Weights of a small image captioner.
Model: 6.65M parameters, 24-pixel images, encoder arch regnet, encoder norm groupnorm, encoder activation leaky_relu, encoder widths [64, 128, 256].
Rows from block 5 of the text decoder of a small image captioner, named by matrix and row number. Rows with one number belong to one neuron. Each number is 50 + 15 x the weight over its row's rms, rounded and kept within 0 to 99. All counts start at 0. After the name is the row's rms in percent of the matrix's.
After each neuron's rows are labels from the 100 texts, of 14848, where the neuron reaches its highest value: "tokens" is the input token at the peak. Only what is clearly more common there than usual is listed. The data: regions of photos with short descriptions (Visual Genome).
# fc1: MLP up (decoder.blocks.5.mlp.fc1.weight, 512x256), inputs 86-171
# fc2: MLP down (decoder.blocks.5.mlp.fc2.weight, 256x512, transposed), outputs 86-171

fc1.406 105:70 56 55 30 57 60 53 72 63 57 35 58 40 27 59 57 30 42 57 64 47 46 51 56 52 58 32 57 28 56 44 50 83 36 78 39 60 62 16 53 66 51 40 34 31 55 46 54 48 57 66 18 86 56 62 56 46 52 66 59 31 22 62 49 29 32 48 60 39 44 62 81 22 42 42 50 66 82 65 59 37 26 44 52 57 33
fc2.406 089:60 51 51 73 44 53 36 48 51 47 56 58 27 36 64 45 51 52 66 36 49 63 48 42 67 20 67 65 88 43 70 34 40 33 78 32 43 65 41 35 63 37 44 38 37 35 42 62 50 99 44 66 29 43 34 44 58 44 34 59 56 39 69 65 54 68 45 68 44 51 47 50 41 44 23 60 33 58 47 53 49 70 57 46 22 35
tokens: "o"; "e"; "i"; "l"

fc1.303 100:51 54 53 36 41 73 52 72 17 58 36 35 32 53 32 51 74 31 62 31 37 37 56 54 44 81 45 32 34 50 46 47 46 36 59 50 31 67 56 29 47 35 43 62 42 71 53 39 61 73 56 47 60 61 04 48 26 46 55 32 44 42 50 35 50 46 33 42 31 87 42 64 69 52 50 77 68 57 58 63 59 46 65 54 43 51
fc2.303 097:50 80 54 47 54 25 49 20 56 47 30 79 36 55 84 51 65 18 53 57 63 70 54 31 48 45 40 65 95 43 59 98 51 66 47 63 62 55 76 54 59 50 40 50 65 66 69 00 75 53 41 52 79 32 60 47 57 61 27 65 67 41 70 59 36 75 28 65 28 31 65 45 43 52 42 35 52 64 55 75 42 65 32 56 42 53
tokens: "o"; "n"; "i"; "b"

fc1.152 104:26 68 48 26 57 52 47 67 74 53 39 67 34 54 39 43 34 21 53 35 48 32 54 36 56 62 54 26 31 58 48 51 75 37 47 52 32 59 14 49 71 50 51 28 21 48 56 28 28 53 52 35 55 32 63 27 35 73 57 53 38 48 36 01 32 44 42 71 64 43 56 58 47 50 43 66 41 51 57 49 30 25 35 59 56 89
fc2.152 104:65 56 73 61 66 49 32 25 45 40 47 31 49 60 59 59 34 57 25 55 54 53 76 58 34 30 77 67 86 56 38 48 41 55 31 57 64 58 74 22 81 52 25 54 60 53 49 43 60 32 41 46 41 47 80 54 79 40 47 45 13 50 44 56 39 59 55 30 47 24 73 51 71 38 59 43 52 51 62 44 67 43 60 50 51 27
tokens: "o"; "p"

fc1.237 112:57 40 75 49 60 59 48 68 36 53 25 22 55 41 67 54 63 51 56 73 51 54 30 53 51 62 39 50 43 33 39 51 67 37 33 29 39 47 07 58 21 54 48 46 53 62 56 24 40 44 61 60 27 47 46 44 28 45 45 28 73 41 57 37 80 51 53 65 56 61 34 44 46 50 31 42 53 37 45 65 33 53 46 38 25 35
fc2.237 109:34 35 39 42 70 38 69 85 39 55 54 53 54 55 50 54 59 77 48 17 71 86 40 56 41 34 66 52 23 13 43 71 25 49 76 23 50 46 35 25 58 24 52 18 36 46 45 44 53 31 68 36 64 63 64 27 57 26 62 64 40 49 57 67 44 34 55 60 41 46 41 30 43 26 39 62 88 51 57 38 65 64 27 47 53 54
tokens: "g"; "m"; "l"

fc1.125 103:70 62 54 32 46 52 50 37 26 65 34 35 67 46 67 40 63 56 54 46 40 48 47 74 83 55 38 57 51 52 32 53 56 34 54 17 31 39 40 33 55 72 32 16 39 64 61 59 72 30 63 60 51 77 50 58 50 40 79 72 43 69 74 27 50 44 69 35 47 53 57 53 25 79 37 46 50 37 50 68 66 34 27 49 56 37
fc2.125 104:63 55 36 76 58 26 50 38 48 43 44 54 74 34 48 50 45 72 56 28 62 53 56 29 35 12 55 42 86 48 42 24 21 40 56 72 47 63 55 72 29 47 49 65 45 73 64 29 38 50 41 65 62 45 56 55 76 40 42 37 54 39 63 70 60 20 30 66 50 36 55 54 85 44 40 64 49 36 44 54 73 33 46 44 59 45
tokens: "e"; "o"; "m"; "d"

fc1.336 110:51 63 43 32 21 26 56 51 50 36 50 37 59 41 54 65 29 43 46 40 60 30 62 77 50 32 64 37 68 47 73 44 50 65 42 53 57 44 55 59 72 54 36 49 58 53 60 26 86 44 53 31 37 28 69 62 61 29 59 53 37 71 70 42 41 51 38 25 54 70 61 57 50 63 60 68 42 48 57 62 39 41 62 21 47 56
fc2.336 106:47 50 66 53 43 55 48 62 49 53 60 47 65 48 60 73 99 48 57 55 48 55 61 36 29 54 33 53 52 39 60 71 40 41 56 44 52 66 48 64 66 40 57 64 44 61 18 69 35 30 39 50 64 52 47 47 65 68 50 90 53 43 43 25 25 50 84 29 50 55 47 69 57 49 61 44 76 64 75 44 57 62 22 59 48 50
tokens: "g"; "l"; "i"

fc1.509 102:59 53 44 62 26 51 54 52 58 63 25 44 60 30 42 48 62 42 72 35 69 60 38 34 76 43 30 36 56 40 37 58 35 56 46 63 47 45 47 53 40 55 52 58 48 67 41 59 60 41 31 17 63 63 48 23 67 80 49 68 82 55 59 63 44 51 48 49 57 30 29 53 36 56 53 33 51 34 91 53 41 57 30 44 74 57
fc2.509 109:62 51 49 58 53 52 69 55 58 55 60 34 44 64 38 18 68 62 53 70 45 59 38 54 53 36 20 48 46 20 51 41 75 48 47 41 77 67 66 66 21 61 38 61 54 74 47 36 56 34 40 64 41 59 46 66 48 68 29 52 54 66 56 57 54 45 33 68 42 80 76 65 34 30 67 31 46 60 25 38 32 44 32 69 56 50
tokens: "e"; "m"

fc1.103 101:62 52 40 58 50 48 45 43 32 66 44 41 55 66 59 36 40 47 22 34 29 63 61 99 33 09 57 59 36 47 36 47 80 58 58 41 55 60 36 51 61 66 48 70 37 42 62 52 45 48 51 54 41 83 30 40 54 61 42 50 52 46 47 64 49 46 32 30 49 50 55 49 44 17 17 31 51 61 51 60 46 60 70 25 26 35
fc2.103 100:41 55 45 41 48 34 23 73 47 58 33 48 51 40 25 31 29 52 61 65 59 40 65 55 43 48 35 43 52 61 32 60 57 76 49 30 39 17 54 37 36 35 48 46 39 60 30 73 54 48 68 45 57 05 64 70 46 28 38 50 54 54 59 40 35 65 44 81 49 60 64 38 47 62 45 71 37 21 49 37 48 79 30 78 69 59
tokens: "a"; "s"

fc1.151 106:70 52 72 34 38 49 78 64 40 53 44 67 72 34 47 57 49 51 42 66 16 55 57 52 46 30 53 60 58 57 39 77 72 30 63 59 48 26 59 46 47 68 26 67 52 63 89 54 53 62 43 28 35 46 30 19 30 64 63 52 46 76 58 63 68 52 30 32 64 67 45 61 50 42 19 64 47 30 44 34 60 50 40 74 64 47
fc2.151 120:41 57 60 54 52 59 68 28 65 59 47 53 49 80 61 60 53 53 65 37 86 64 31 37 57 65 45 50 69 42 72 31 61 62 52 59 40 78 61 47 53 27 52 25 47 52 21 37 70 58 39 80 62 31 56 66 52 41 46 63 41 44 57 49 48 74 53 32 24 44 61 43 36 64 79 47 53 48 55 58 53 40 66 22 43 35
tokens: "o"; "w"

fc1.409 096:74 56 58 03 38 36 49 61 39 43 41 51 50 42 46 55 65 51 46 31 22 43 47 49 67 61 22 38 55 57 45 81 74 46 44 55 39 30 23 35 33 67 62 48 46 20 41 51 64 55 45 57 74 61 26 43 53 47 53 52 37 59 62 59 78 49 39 35 50 49 43 39 15 33 42 71 41 44 50 44 41 27 70 67 72 47
fc2.409 100:32 45 33 66 44 52 78 45 52 33 54 40 26 42 49 52 37 39 64 71 63 55 44 36 54 62 54 39 42 39 59 19 46 39 63 41 88 32 66 52 66 47 47 41 54 76 80 76 25 70 45 48 42 61 55 57 27 55 49 35 62 36 71 35 28 48 41 65 30 59 70 86 64 38 60 34 69 70 40 72 39 27 74 65 59 27
tokens: "a"; "n"; "m"

fc1.475 100:69 66 54 38 50 53 41 75 54 26 43 41 38 26 38 46 57 45 41 53 52 52 51 55 49 28 53 44 54 46 14 36 65 51 58 47 34 58 62 39 48 37 43 22 49 27 71 48 79 56 00 49 28 49 38 34 36 34 28 56 64 30 62 63 79 31 68 31 66 64 68 67 53 54 52 44 71 64 66 49 39 32 58 33 50 47
fc2.475 107:55 46 40 76 37 69 56 85 45 17 45 60 55 64 19 64 39 27 44 59 63 55 62 65 63 58 75 65 07 45 50 41 35 47 43 66 46 57 26 31 84 49 49 58 60 56 47 55 33 58 75 56 38 34 54 39 80 51 41 71 79 66 48 76 56 69 54 38 40 71 50 44 53 27 65 24 58 46 50 54 53 52 63 63 39 50
tokens: "e"

fc1.118 104:46 66 71 14 63 50 67 48 51 33 43 44 32 42 49 42 53 54 68 66 59 72 39 75 52 46 46 40 43 48 73 77 75 68 60 41 56 60 51 47 58 53 51 47 62 82 49 61 61 71 87 47 36 31 48 68 35 65 39 69 49 56 61 35 58 63 38 45 52 47 28 43 32 38 70 65 44 56 62 69 32 38 20 31 52 40
fc2.118 112:41 42 49 51 31 25 18 29 78 48 55 80 56 53 46 66 43 48 56 43 27 52 62 44 52 23 34 76 73 44 27 44 37 64 55 89 42 62 47 51 56 52 50 77 43 17 44 42 66 38 52 34 77 56 90 63 65 45 39 50 60 36 50 49 61 40 47 37 63 68 30 71 44 68 22 43 76 53 54 55 34 55 48 61 61 29
tokens: "c"; "r"

fc1.284 101:59 99 77 76 66 50 42 17 47 26 22 43 45 40 35 49 40 49 49 31 74 23 51 61 68 40 70 37 31 28 48 41 52 48 35 75 56 25 42 38 86 67 34 27 43 34 55 42 52 28 71 48 30 55 78 30 45 36 31 45 51 58 68 62 45 56 18 32 54 56 67 46 57 31 53 38 43 41 60 44 48 30 38 20 40 24
fc2.284 098:53 51 36 43 86 50 45 73 42 75 37 46 62 36 58 72 63 50 43 47 47 24 41 26 55 66 27 54 49 42 63 62 50 31 59 59 37 45 64 68 26 51 54 49 50 32 29 51 56 54 72 57 57 37 31 53 54 56 25 27 50 41 62 23 57 36 45 65 95 58 35 51 34 36 66 61 73 60 53 41 51 64 21 34 34 65
tokens: "o"; "<end>"; "r"

fc1.71 093:49 49 59 31 62 48 71 50 46 42 38 62 31 32 17 12 61 60 39 73 31 23 48 79 23 51 53 50 18 26 68 62 60 45 58 59 36 36 46 33 50 41 69 55 06 86 18 53 53 38 42 57 54 51 45 47 48 77 53 58 59 64 55 68 61 35 58 58 40 45 45 45 65 41 28 34 75 16 29 58 57 43 34 65 52 39
fc2.71 098:66 82 49 62 51 49 55 78 32 49 83 52 68 45 51 73 48 69 84 38 56 60 63 20 64 50 62 58 59 45 54 63 17 60 56 62 40 47 65 57 54 52 25 69 47 49 56 25 41 52 66 34 22 49 63 53 29 44 29 69 39 27 46 62 55 51 63 50 51 53 59 44 40 48 51 50 54 74 64 46 37 58 66 67 30 72
tokens: "a"; "i"; "d"

fc1.299 103:71 65 74 48 64 57 34 45 41 50 40 50 29 54 49 33 31 55 56 46 31 75 35 68 28 65 44 68 27 72 21 56 70 69 55 41 44 23 39 53 57 55 57 48 16 48 63 31 83 69 43 45 13 52 41 42 28 41 79 46 19 59 67 61 66 34 59 46 61 47 33 61 41 68 52 55 34 45 81 54 40 41 59 48 55 34
fc2.299 106:33 40 49 44 52 52 41 35 73 50 37 53 30 45 48 54 70 69 41 58 57 36 81 36 43 47 93 54 56 52 59 30 76 18 40 42 52 52 59 66 26 39 50 76 63 63 46 40 54 47 37 65 75 39 53 90 66 75 68 59 28 48 25 38 84 43 43 30 41 44 68 77 29 48 47 15 56 56 49 49 40 44 70 37 99 23
tokens: "g"; "s"; "k"; "y"

fc1.494 099:46 22 18 66 43 73 33 39 50 35 27 31 24 46 67 67 36 68 53 46 85 51 50 68 52 71 77 41 50 48 86 93 50 51 68 26 38 60 69 56 48 67 56 14 27 38 33 54 59 52 57 51 40 35 35 43 39 58 34 65 52 28 65 51 37 27 38 78 57 56 34 60 68 69 10 34 40 43 45 63 52 48 42 73 45 12
fc2.494 095:56 42 64 51 34 60 68 19 60 60 61 54 56 49 78 72 59 51 38 49 45 43 68 68 38 32 28 47 52 68 63 19 26 67 40 48 55 72 47 51 43 55 53 49 64 31 68 44 54 57 49 45 36 22 30 38 56 53 33 39 54 34 66 87 58 69 44 18 43 38 36 40 69 92 38 58 47 54 38 19 78 45 50 29 58 35
tokens: "y"; "r"; "m"

fc1.121 097:66 43 67 16 52 61 58 62 44 01 44 70 70 59 47 68 46 46 50 50 49 41 58 63 57 45 61 67 45 45 57 40 61 52 49 55 51 53 38 54 60 70 34 46 37 76 70 34 68 41 43 40 32 29 46 38 47 74 46 53 40 45 77 34 78 52 55 72 62 49 53 46 41 48 49 39 87 63 43 50 24 29 56 55 75 52
fc2.121 110:55 30 14 55 67 28 42 66 79 55 24 52 58 51 42 57 52 53 50 26 44 74 53 56 59 32 53 41 47 49 67 59 39 20 51 58 87 62 59 42 35 32 51 49 60 41 27 55 76 39 51 80 55 36 38 42 30 34 25 57 65 57 50 41 35 60 72 41 36 44 46 67 46 39 41 80 54 30 53 51 76 58 55 32 33 52
tokens: " "; "d"; "g"

fc1.300 106:55 40 30 28 20 44 78 47 50 33 38 43 63 34 68 20 71 56 33 49 37 65 32 76 52 49 59 40 44 27 58 29 40 49 10 78 56 54 52 39 42 49 37 52 44 56 47 29 57 67 32 39 51 42 62 50 40 38 51 61 37 44 66 92 63 45 39 40 65 59 60 79 32 56 48 52 43 70 47 35 24 26 57 33 42 49
fc2.300 110:70 71 47 28 83 63 40 66 71 47 28 67 54 23 65 63 61 59 53 68 43 07 49 24 50 63 37 54 31 53 35 65 60 70 58 68 40 56 63 33 25 28 80 43 28 75 17 65 57 38 49 45 32 68 71 51 61 52 80 54 39 60 56 44 68 43 15 43 54 48 68 51 71 44 61 52 06 32 51 33 52 87 65 39 83 56
tokens: "c"

fc1.493 104:52 91 53 44 63 44 30 61 49 44 32 50 64 71 61 70 48 51 55 54 30 61 71 58 57 66 51 47 40 57 27 58 35 30 68 46 56 35 39 58 35 48 84 66 60 57 53 50 55 41 28 39 14 52 40 54 78 41 39 57 56 64 54 45 63 38 44 47 61 39 66 71 38 34 28 39 30 53 50 53 36 59 60 73 77 46
fc2.493 092:82 29 31 46 56 70 31 27 36 62 37 47 61 27 30 47 55 47 30 68 30 63 66 16 33 63 40 77 67 54 44 65 39 57 20 32 46 45 49 55 69 49 36 49 39 57 53 51 30 60 55 38 42 63 40 48 26 59 61 45 37 47 71 62 53 32 53 01 28 38 36 60 78 58 57 36 40 39 47 42 56 27 73 32 44 36
tokens: "a"; "m"; "n"; "h"

fc1.308 098:50 55 45 50 64 59 33 29 20 57 30 32 48 48 48 24 68 25 62 64 45 63 37 57 28 35 63 38 70 49 57 69 72 51 20 46 79 45 63 61 37 57 33 36 21 48 37 40 79 78 22 41 68 50 67 41 44 73 60 53 39 37 54 57 59 41 33 65 39 58 37 44 66 48 21 69 47 69 46 51 35 82 58 72 55 69
fc2.308 099:59 51 58 67 43 68 54 44 53 63 41 42 42 63 54 63 61 68 76 44 62 63 51 19 32 37 50 54 76 63 79 68 48 40 22 56 20 46 61 73 54 83 72 64 60 39 33 27 62 55 48 79 51 63 21 33 40 22 42 39 54 47 33 62 63 51 51 27 34 49 50 38 32 50 30 69 75 52 54 35 52 54 54 48 44 55
tokens: "r"; "o"

fc1.491 097:80 17 17 31 24 49 37 52 42 47 24 28 63 39 60 27 37 50 63 37 74 69 14 58 48 53 58 64 66 44 29 33 51 40 37 55 45 49 39 57 29 77 56 51 80 34 61 46 47 62 69 71 40 30 35 53 57 44 54 46 52 27 33 36 64 47 51 36 46 61 44 51 37 65 66 56 99 66 34 64 37 60 48 24 21 48
fc2.491 098:58 54 67 53 65 62 57 54 42 70 62 72 31 57 39 64 69 64 40 48 72 74 76 52 66 60 26 34 40 51 45 72 51 61 37 44 74 67 32 27 66 41 56 80 67 45 48 54 38 21 68 18 28 33 79 62 41 71 45 49 15 66 45 58 18 56 36 44 46 45 74 59 27 12 50 59 46 67 59 33 67 44 36 73 60 41
tokens: "t"

fc1.347 087:56 54 64 51 52 48 42 56 48 45 43 42 60 49 45 44 33 29 41 39 25 62 20 80 49 43 33 49 58 37 47 35 58 47 49 59 59 62 52 42 78 49 47 50 36 54 63 70 40 46 35 33 40 53 68 39 69 60 89 47 55 62 88 36 70 21 59 69 52 76 34 71 19 81 33 33 45 57 50 41 58 38 53 53 35 77
fc2.347 072:59 57 46 50 60 43 53 47 58 67 73 53 69 18 39 42 60 91 46 32 56 44 49 46 47 43 63 37 52 33 49 60 37 67 48 36 57 39 41 81 39 57 54 61 61 58 52 45 38 55 40 36 75 32 52 48 32 62 70 43 53 46 49 10 39 80 36 50 76 41 57 22 52 56 25 34 24 29 56 69 33 67 35 47 33 55
tokens: " "; "s"; "<end>"; "g"

fc1.6 094:45 64 38 38 74 73 44 58 58 69 33 49 45 28 52 62 66 72 63 56 45 53 24 41 64 45 56 48 63 51 56 26 69 31 51 17 31 27 33 40 46 45 25 55 71 61 61 43 73 44 34 54 76 34 72 31 68 59 58 66 31 42 40 67 94 54 71 51 40 17 11 46 56 33 59 79 48 48 60 36 51 41 55 47 23 57
fc2.6 099:41 27 63 63 29 58 65 39 32 29 82 48 50 40 60 67 33 46 64 27 40 43 56 32 74 63 50 35 62 60 57 40 61 31 58 42 49 72 61 47 54 35 49 59 25 39 57 55 42 78 51 39 45 74 40 48 51 39 45 31 60 33 31 28 15 51 52 64 74 36 68 70 44 86 44 33 69 73 39 87 50 50 40 71 61 81
tokens: "g"; "i"; "a"

fc1.259 105:69 75 72 39 30 56 32 48 34 53 25 49 78 68 47 39 32 41 83 73 44 54 43 53 69 48 32 55 62 62 81 56 79 50 63 27 27 68 26 56 21 51 36 53 52 50 56 60 53 53 53 53 91 57 54 29 46 44 57 28 54 44 52 48 69 44 52 39 30 42 37 51 56 46 24 42 50 74 83 51 62 44 45 25 59 21
fc2.259 106:50 57 52 49 42 51 76 50 58 63 75 77 53 34 37 62 56 69 37 63 79 52 32 49 51 63 48 42 58 39 54 45 57 35 49 42 52 50 52 30 60 26 79 48 59 45 38 67 71 57 78 34 34 79 71 70 66 48 63 52 48 33 77 31 56 65 59 49 45 65 44 30 40 66 73 28 66 24 48 53 65 40 58 41 43 45
tokens: "e"; "w"; "u"; "y"

fc1.224 096:40 49 46 55 39 36 59 65 57 50 37 56 33 34 52 35 27 30 44 37 43 85 48 48 22 61 05 45 67 42 45 50 63 40 28 72 25 50 34 28 37 52 58 80 58 60 27 66 70 59 37 28 70 45 59 54 49 41 64 66 88 39 41 61 78 59 80 47 67 43 68 59 46 39 51 53 42 50 56 42 55 38 60 40 35 37
fc2.224 083:55 46 59 58 49 37 28 50 46 54 29 55 31 73 66 69 43 29 77 37 34 25 61 41 33 43 61 43 68 49 55 65 37 30 72 36 27 68 60 69 65 48 58 57 78 44 66 35 26 38 47 62 31 55 55 42 53 17 83 46 59 52 70 58 04 51 45 37 33 73 29 49 50 87 59 33 41 39 16 44 75 60 51 59 74 56
tokens: "t"; "e"; "d"; "c"

fc1.116 102:63 58 36 69 44 64 51 72 27 29 37 26 29 44 31 69 57 37 23 59 55 71 55 51 69 58 59 31 22 54 38 33 64 61 39 41 24 40 43 53 37 45 36 35 39 53 82 63 50 61 61 71 49 50 41 55 59 28 55 44 47 62 44 49 45 32 42 59 31 44 39 56 73 30 65 62 82 48 70 49 39 59 46 24 41 40
fc2.116 093:34 40 49 26 46 52 64 45 76 60 40 31 53 59 67 35 64 28 76 51 60 47 38 47 66 42 40 56 39 65 51 59 44 32 47 50 31 34 55 55 55 41 50 44 38 39 47 36 51 36 53 61 64 67 71 61 49 56 55 49 62 33 44 50 55 73 56 33 58 27 55 46 30 55 22 62 13 25 49 46 64 38 76 73 68 48
tokens: "t"; "s"

fc1.399 111:50 56 52 47 55 43 48 39 60 71 23 14 48 31 33 41 33 46 45 40 52 58 54 69 43 45 43 59 41 43 73 51 42 59 55 77 16 59 30 44 09 31 41 49 20 42 58 20 71 64 57 66 42 64 33 62 44 64 75 31 30 45 35 59 64 66 67 64 84 56 31 41 71 64 62 53 79 29 59 33 29 39 42 74 65 57
fc2.399 110:28 50 21 51 49 38 54 50 56 61 38 54 51 77 61 70 49 32 66 47 11 45 53 60 74 25 42 65 25 50 34 51 67 57 63 57 69 44 25 71 26 37 59 24 60 58 50 68 53 53 29 29 58 58 31 41 28 51 29 62 76 56 29 56 64 22 68 69 50 49 56 47 48 76 46 20 52 39 76 42 42 46 42 52 57 89
tokens: "y"

fc1.290 093:62 65 66 49 47 48 35 38 46 43 34 49 70 19 61 60 31 45 26 47 62 39 38 50 51 46 60 46 43 57 71 24 61 35 24 45 57 76 59 52 67 22 61 70 41 43 69 43 45 54 46 60 32 58 61 49 46 45 25 56 59 47 66 75 69 56 58 20 61 66 50 49 65 67 39 44 65 72 50 42 63 35 23 67 50 45
fc2.290 089:54 36 50 61 56 57 66 47 39 31 48 51 51 41 45 66 48 47 68 42 54 33 44 51 47 71 55 53 27 51 37 51 65 51 27 42 59 60 48 41 72 35 76 45 26 51 38 60 53 58 41 37 42 60 21 72 75 47 65 40 48 56 31 39 40 58 58 38 69 56 92 48 22 44 42 56 66 28 44 47 38 46 51 38 17 57
tokens: "a"; "e"; "<end>"

fc1.286 108:69 62 48 59 63 35 54 48 41 18 44 58 13 39 69 63 28 40 79 53 54 52 63 43 66 56 57 58 42 58 62 49 70 52 60 75 28 53 55 53 46 76 66 25 61 50 60 43 45 44 26 41 66 27 29 57 50 53 46 41 44 37 75 19 69 76 86 64 56 45 71 30 36 64 46 65 32 48 38 58 30 30 45 56 45 45
fc2.286 102:39 07 54 60 42 23 43 05 53 43 27 45 77 65 57 41 63 53 68 57 29 40 45 44 47 53 46 53 37 54 33 51 59 47 58 74 58 52 06 61 28 44 47 28 47 46 55 41 34 29 68 62 58 67 64 63 45 33 54 42 56 77 30 59 43 60 60 63 84 75 33 57 38 51 23 32 29 62 59 55 61 44 42 54 49 44
tokens: "a"; "<end>"

fc1.170 100:69 31 48 55 73 63 65 55 38 52 27 66 76 41 23 71 44 36 47 70 19 57 54 69 47 46 39 65 27 53 34 55 50 44 24 73 42 61 47 55 13 53 48 41 51 64 46 40 56 66 70 12 53 79 64 53 33 47 43 43 61 40 71 65 41 45 32 50 53 67 45 43 75 25 33 33 49 69 65 54 35 15 52 24 61 53
fc2.170 101:51 57 50 60 38 60 35 69 33 23 62 33 52 58 88 60 57 48 40 33 53 41 39 41 44 30 28 34 44 52 48 57 70 52 62 29 54 32 46 68 66 36 29 49 42 67 38 51 31 81 64 52 53 61 33 48 42 34 67 40 53 36 58 65 51 53 63 67 73 51 57 65 46 65 59 40 38 32 45 43 43 69 26 36 34 62
tokens: "g"; "e"; "l"; "w"

fc1.3 103:59 54 47 29 74 54 48 64 39 48 27 45 73 50 35 68 42 13 66 20 60 61 40 28 48 32 60 33 73 59 48 51 61 62 48 39 53 33 58 51 52 59 24 45 71 34 57 37 66 61 22 48 45 63 46 70 64 48 56 66 52 32 44 62 76 72 43 62 65 46 55 57 53 67 25 51 38 61 48 57 84 41 47 74 49 64
fc2.3 107:35 42 30 75 44 52 38 60 38 52 87 45 67 53 57 68 37 41 60 46 52 37 64 71 51 56 57 67 56 32 29 35 56 45 52 55 49 56 93 68 43 45 52 40 61 49 29 56 56 26 42 67 98 20 38 27 36 32 58 47 56 54 65 42 62 45 54 39 66 60 70 45 70 65 64 76 57 47 85 58 41 71 42 46 23 38
tokens: "o"; "e"; "t"

fc1.185 103:37 58 52 43 45 54 79 38 55 63 39 21 66 46 19 35 39 45 60 53 38 51 65 30 36 34 43 40 46 81 41 40 65 27 34 41 60 22 59 46 50 66 74 45 32 36 31 39 81 79 56 64 54 69 57 21 66 46 38 75 83 41 65 55 61 42 20 56 61 61 49 44 58 70 42 55 49 60 66 53 62 50 30 38 56 27
fc2.185 119:54 40 69 77 50 55 72 45 25 48 21 41 37 25 57 25 50 88 38 46 76 72 51 66 42 47 51 40 52 47 49 45 64 34 19 21 36 53 44 41 58 55 74 45 36 48 52 61 47 57 44 37 84 67 67 85 13 23 45 51 47 37 43 46 32 31 47 40 45 48 49 22 57 54 43 56 55 63 28 69 45 32 51 54 53 41
tokens: " "; "l"

fc1.376 106:57 30 63 53 25 51 68 56 37 45 38 72 43 23 83 57 52 40 57 53 49 48 37 38 43 62 63 72 61 31 35 40 68 25 30 63 82 55 48 40 91 63 51 56 45 57 51 39 50 34 55 36 68 55 40 71 44 74 42 85 27 41 56 50 58 42 57 60 50 62 37 56 32 26 70 48 33 48 50 46 40 56 66 30 75 40
fc2.376 100:56 73 30 70 59 66 37 76 52 57 72 65 57 46 58 36 44 47 26 50 57 50 73 39 52 39 43 59 46 51 64 44 38 49 45 60 53 58 60 79 39 24 55 62 33 03 52 52 59 62 43 51 70 79 73 27 39 43 71 62 61 39 40 76 48 65 42 50 62 38 59 44 69 51 39 45 75 33 22 46 64 49 28 55 20 35
tokens: "c"; "e"; "l"

fc1.448 100:35 48 64 26 77 59 33 33 57 55 39 43 74 42 56 71 67 72 49 17 55 74 48 58 15 40 45 44 52 49 62 53 63 32 58 27 38 56 28 50 65 57 26 43 71 62 44 62 59 22 43 51 74 38 56 33 84 56 29 52 62 27 50 80 63 29 36 44 55 45 26 71 45 47 68 48 46 42 63 36 20 59 58 63 34 25
fc2.448 114:46 51 53 47 23 67 29 41 35 44 45 33 31 48 86 44 31 61 67 57 50 31 45 48 77 62 51 33 46 69 34 46 56 76 56 50 72 38 45 52 19 26 60 59 23 59 52 49 28 52 45 43 42 54 56 67 15 27 36 54 71 36 39 31 55 61 41 78 71 54 44 33 33 40 34 42 49 43 73 49 50 44 49 56 99 54
tokens: "t"; "<end>"

fc1.36 096:40 40 45 70 30 52 55 51 57 45 34 66 60 61 96 84 12 58 42 38 54 55 31 61 50 19 32 63 49 64 73 44 57 42 19 67 53 57 59 43 42 63 53 51 57 66 52 70 27 59 66 41 33 83 76 44 61 54 31 58 41 56 54 62 43 52 44 53 53 59 38 42 47 29 51 63 44 61 80 76 44 53 53 46 27 73
fc2.36 090:63 57 64 53 57 57 29 75 42 57 24 54 11 52 51 46 58 60 49 70 60 43 56 44 47 40 53 56 67 41 53 45 45 73 48 30 25 49 41 60 71 66 40 68 41 37 47 45 58 55 43 44 36 47 35 40 34 67 56 61 39 53 49 71 62 42 56 40 44 29 62 47 51 85 40 63 22 24 54 65 42 72 31 42 60 39
tokens: "a"; "l"; "r"; "g"

fc1.96 098:44 42 26 70 61 44 21 58 42 30 45 60 52 53 63 40 33 56 67 56 57 55 54 56 76 64 67 30 52 29 69 52 69 54 57 22 53 37 50 71 36 36 39 67 48 34 40 31 73 76 50 45 40 29 47 25 61 65 43 54 36 35 59 68 86 31 21 49 54 74 32 44 50 66 22 67 51 75 76 51 76 50 40 45 18 56
fc2.96 105:44 26 27 34 33 68 29 68 75 52 70 14 52 57 35 82 65 56 41 49 24 61 44 31 47 74 25 51 51 10 57 35 34 59 59 43 53 67 82 58 50 45 42 42 74 31 59 54 48 40 67 57 51 44 29 69 41 49 33 47 64 44 34 39 13 60 57 42 57 55 40 62 75 36 54 52 43 44 54 59 76 48 53 56 63 48
tokens: "g"; "p"; "w"; "d"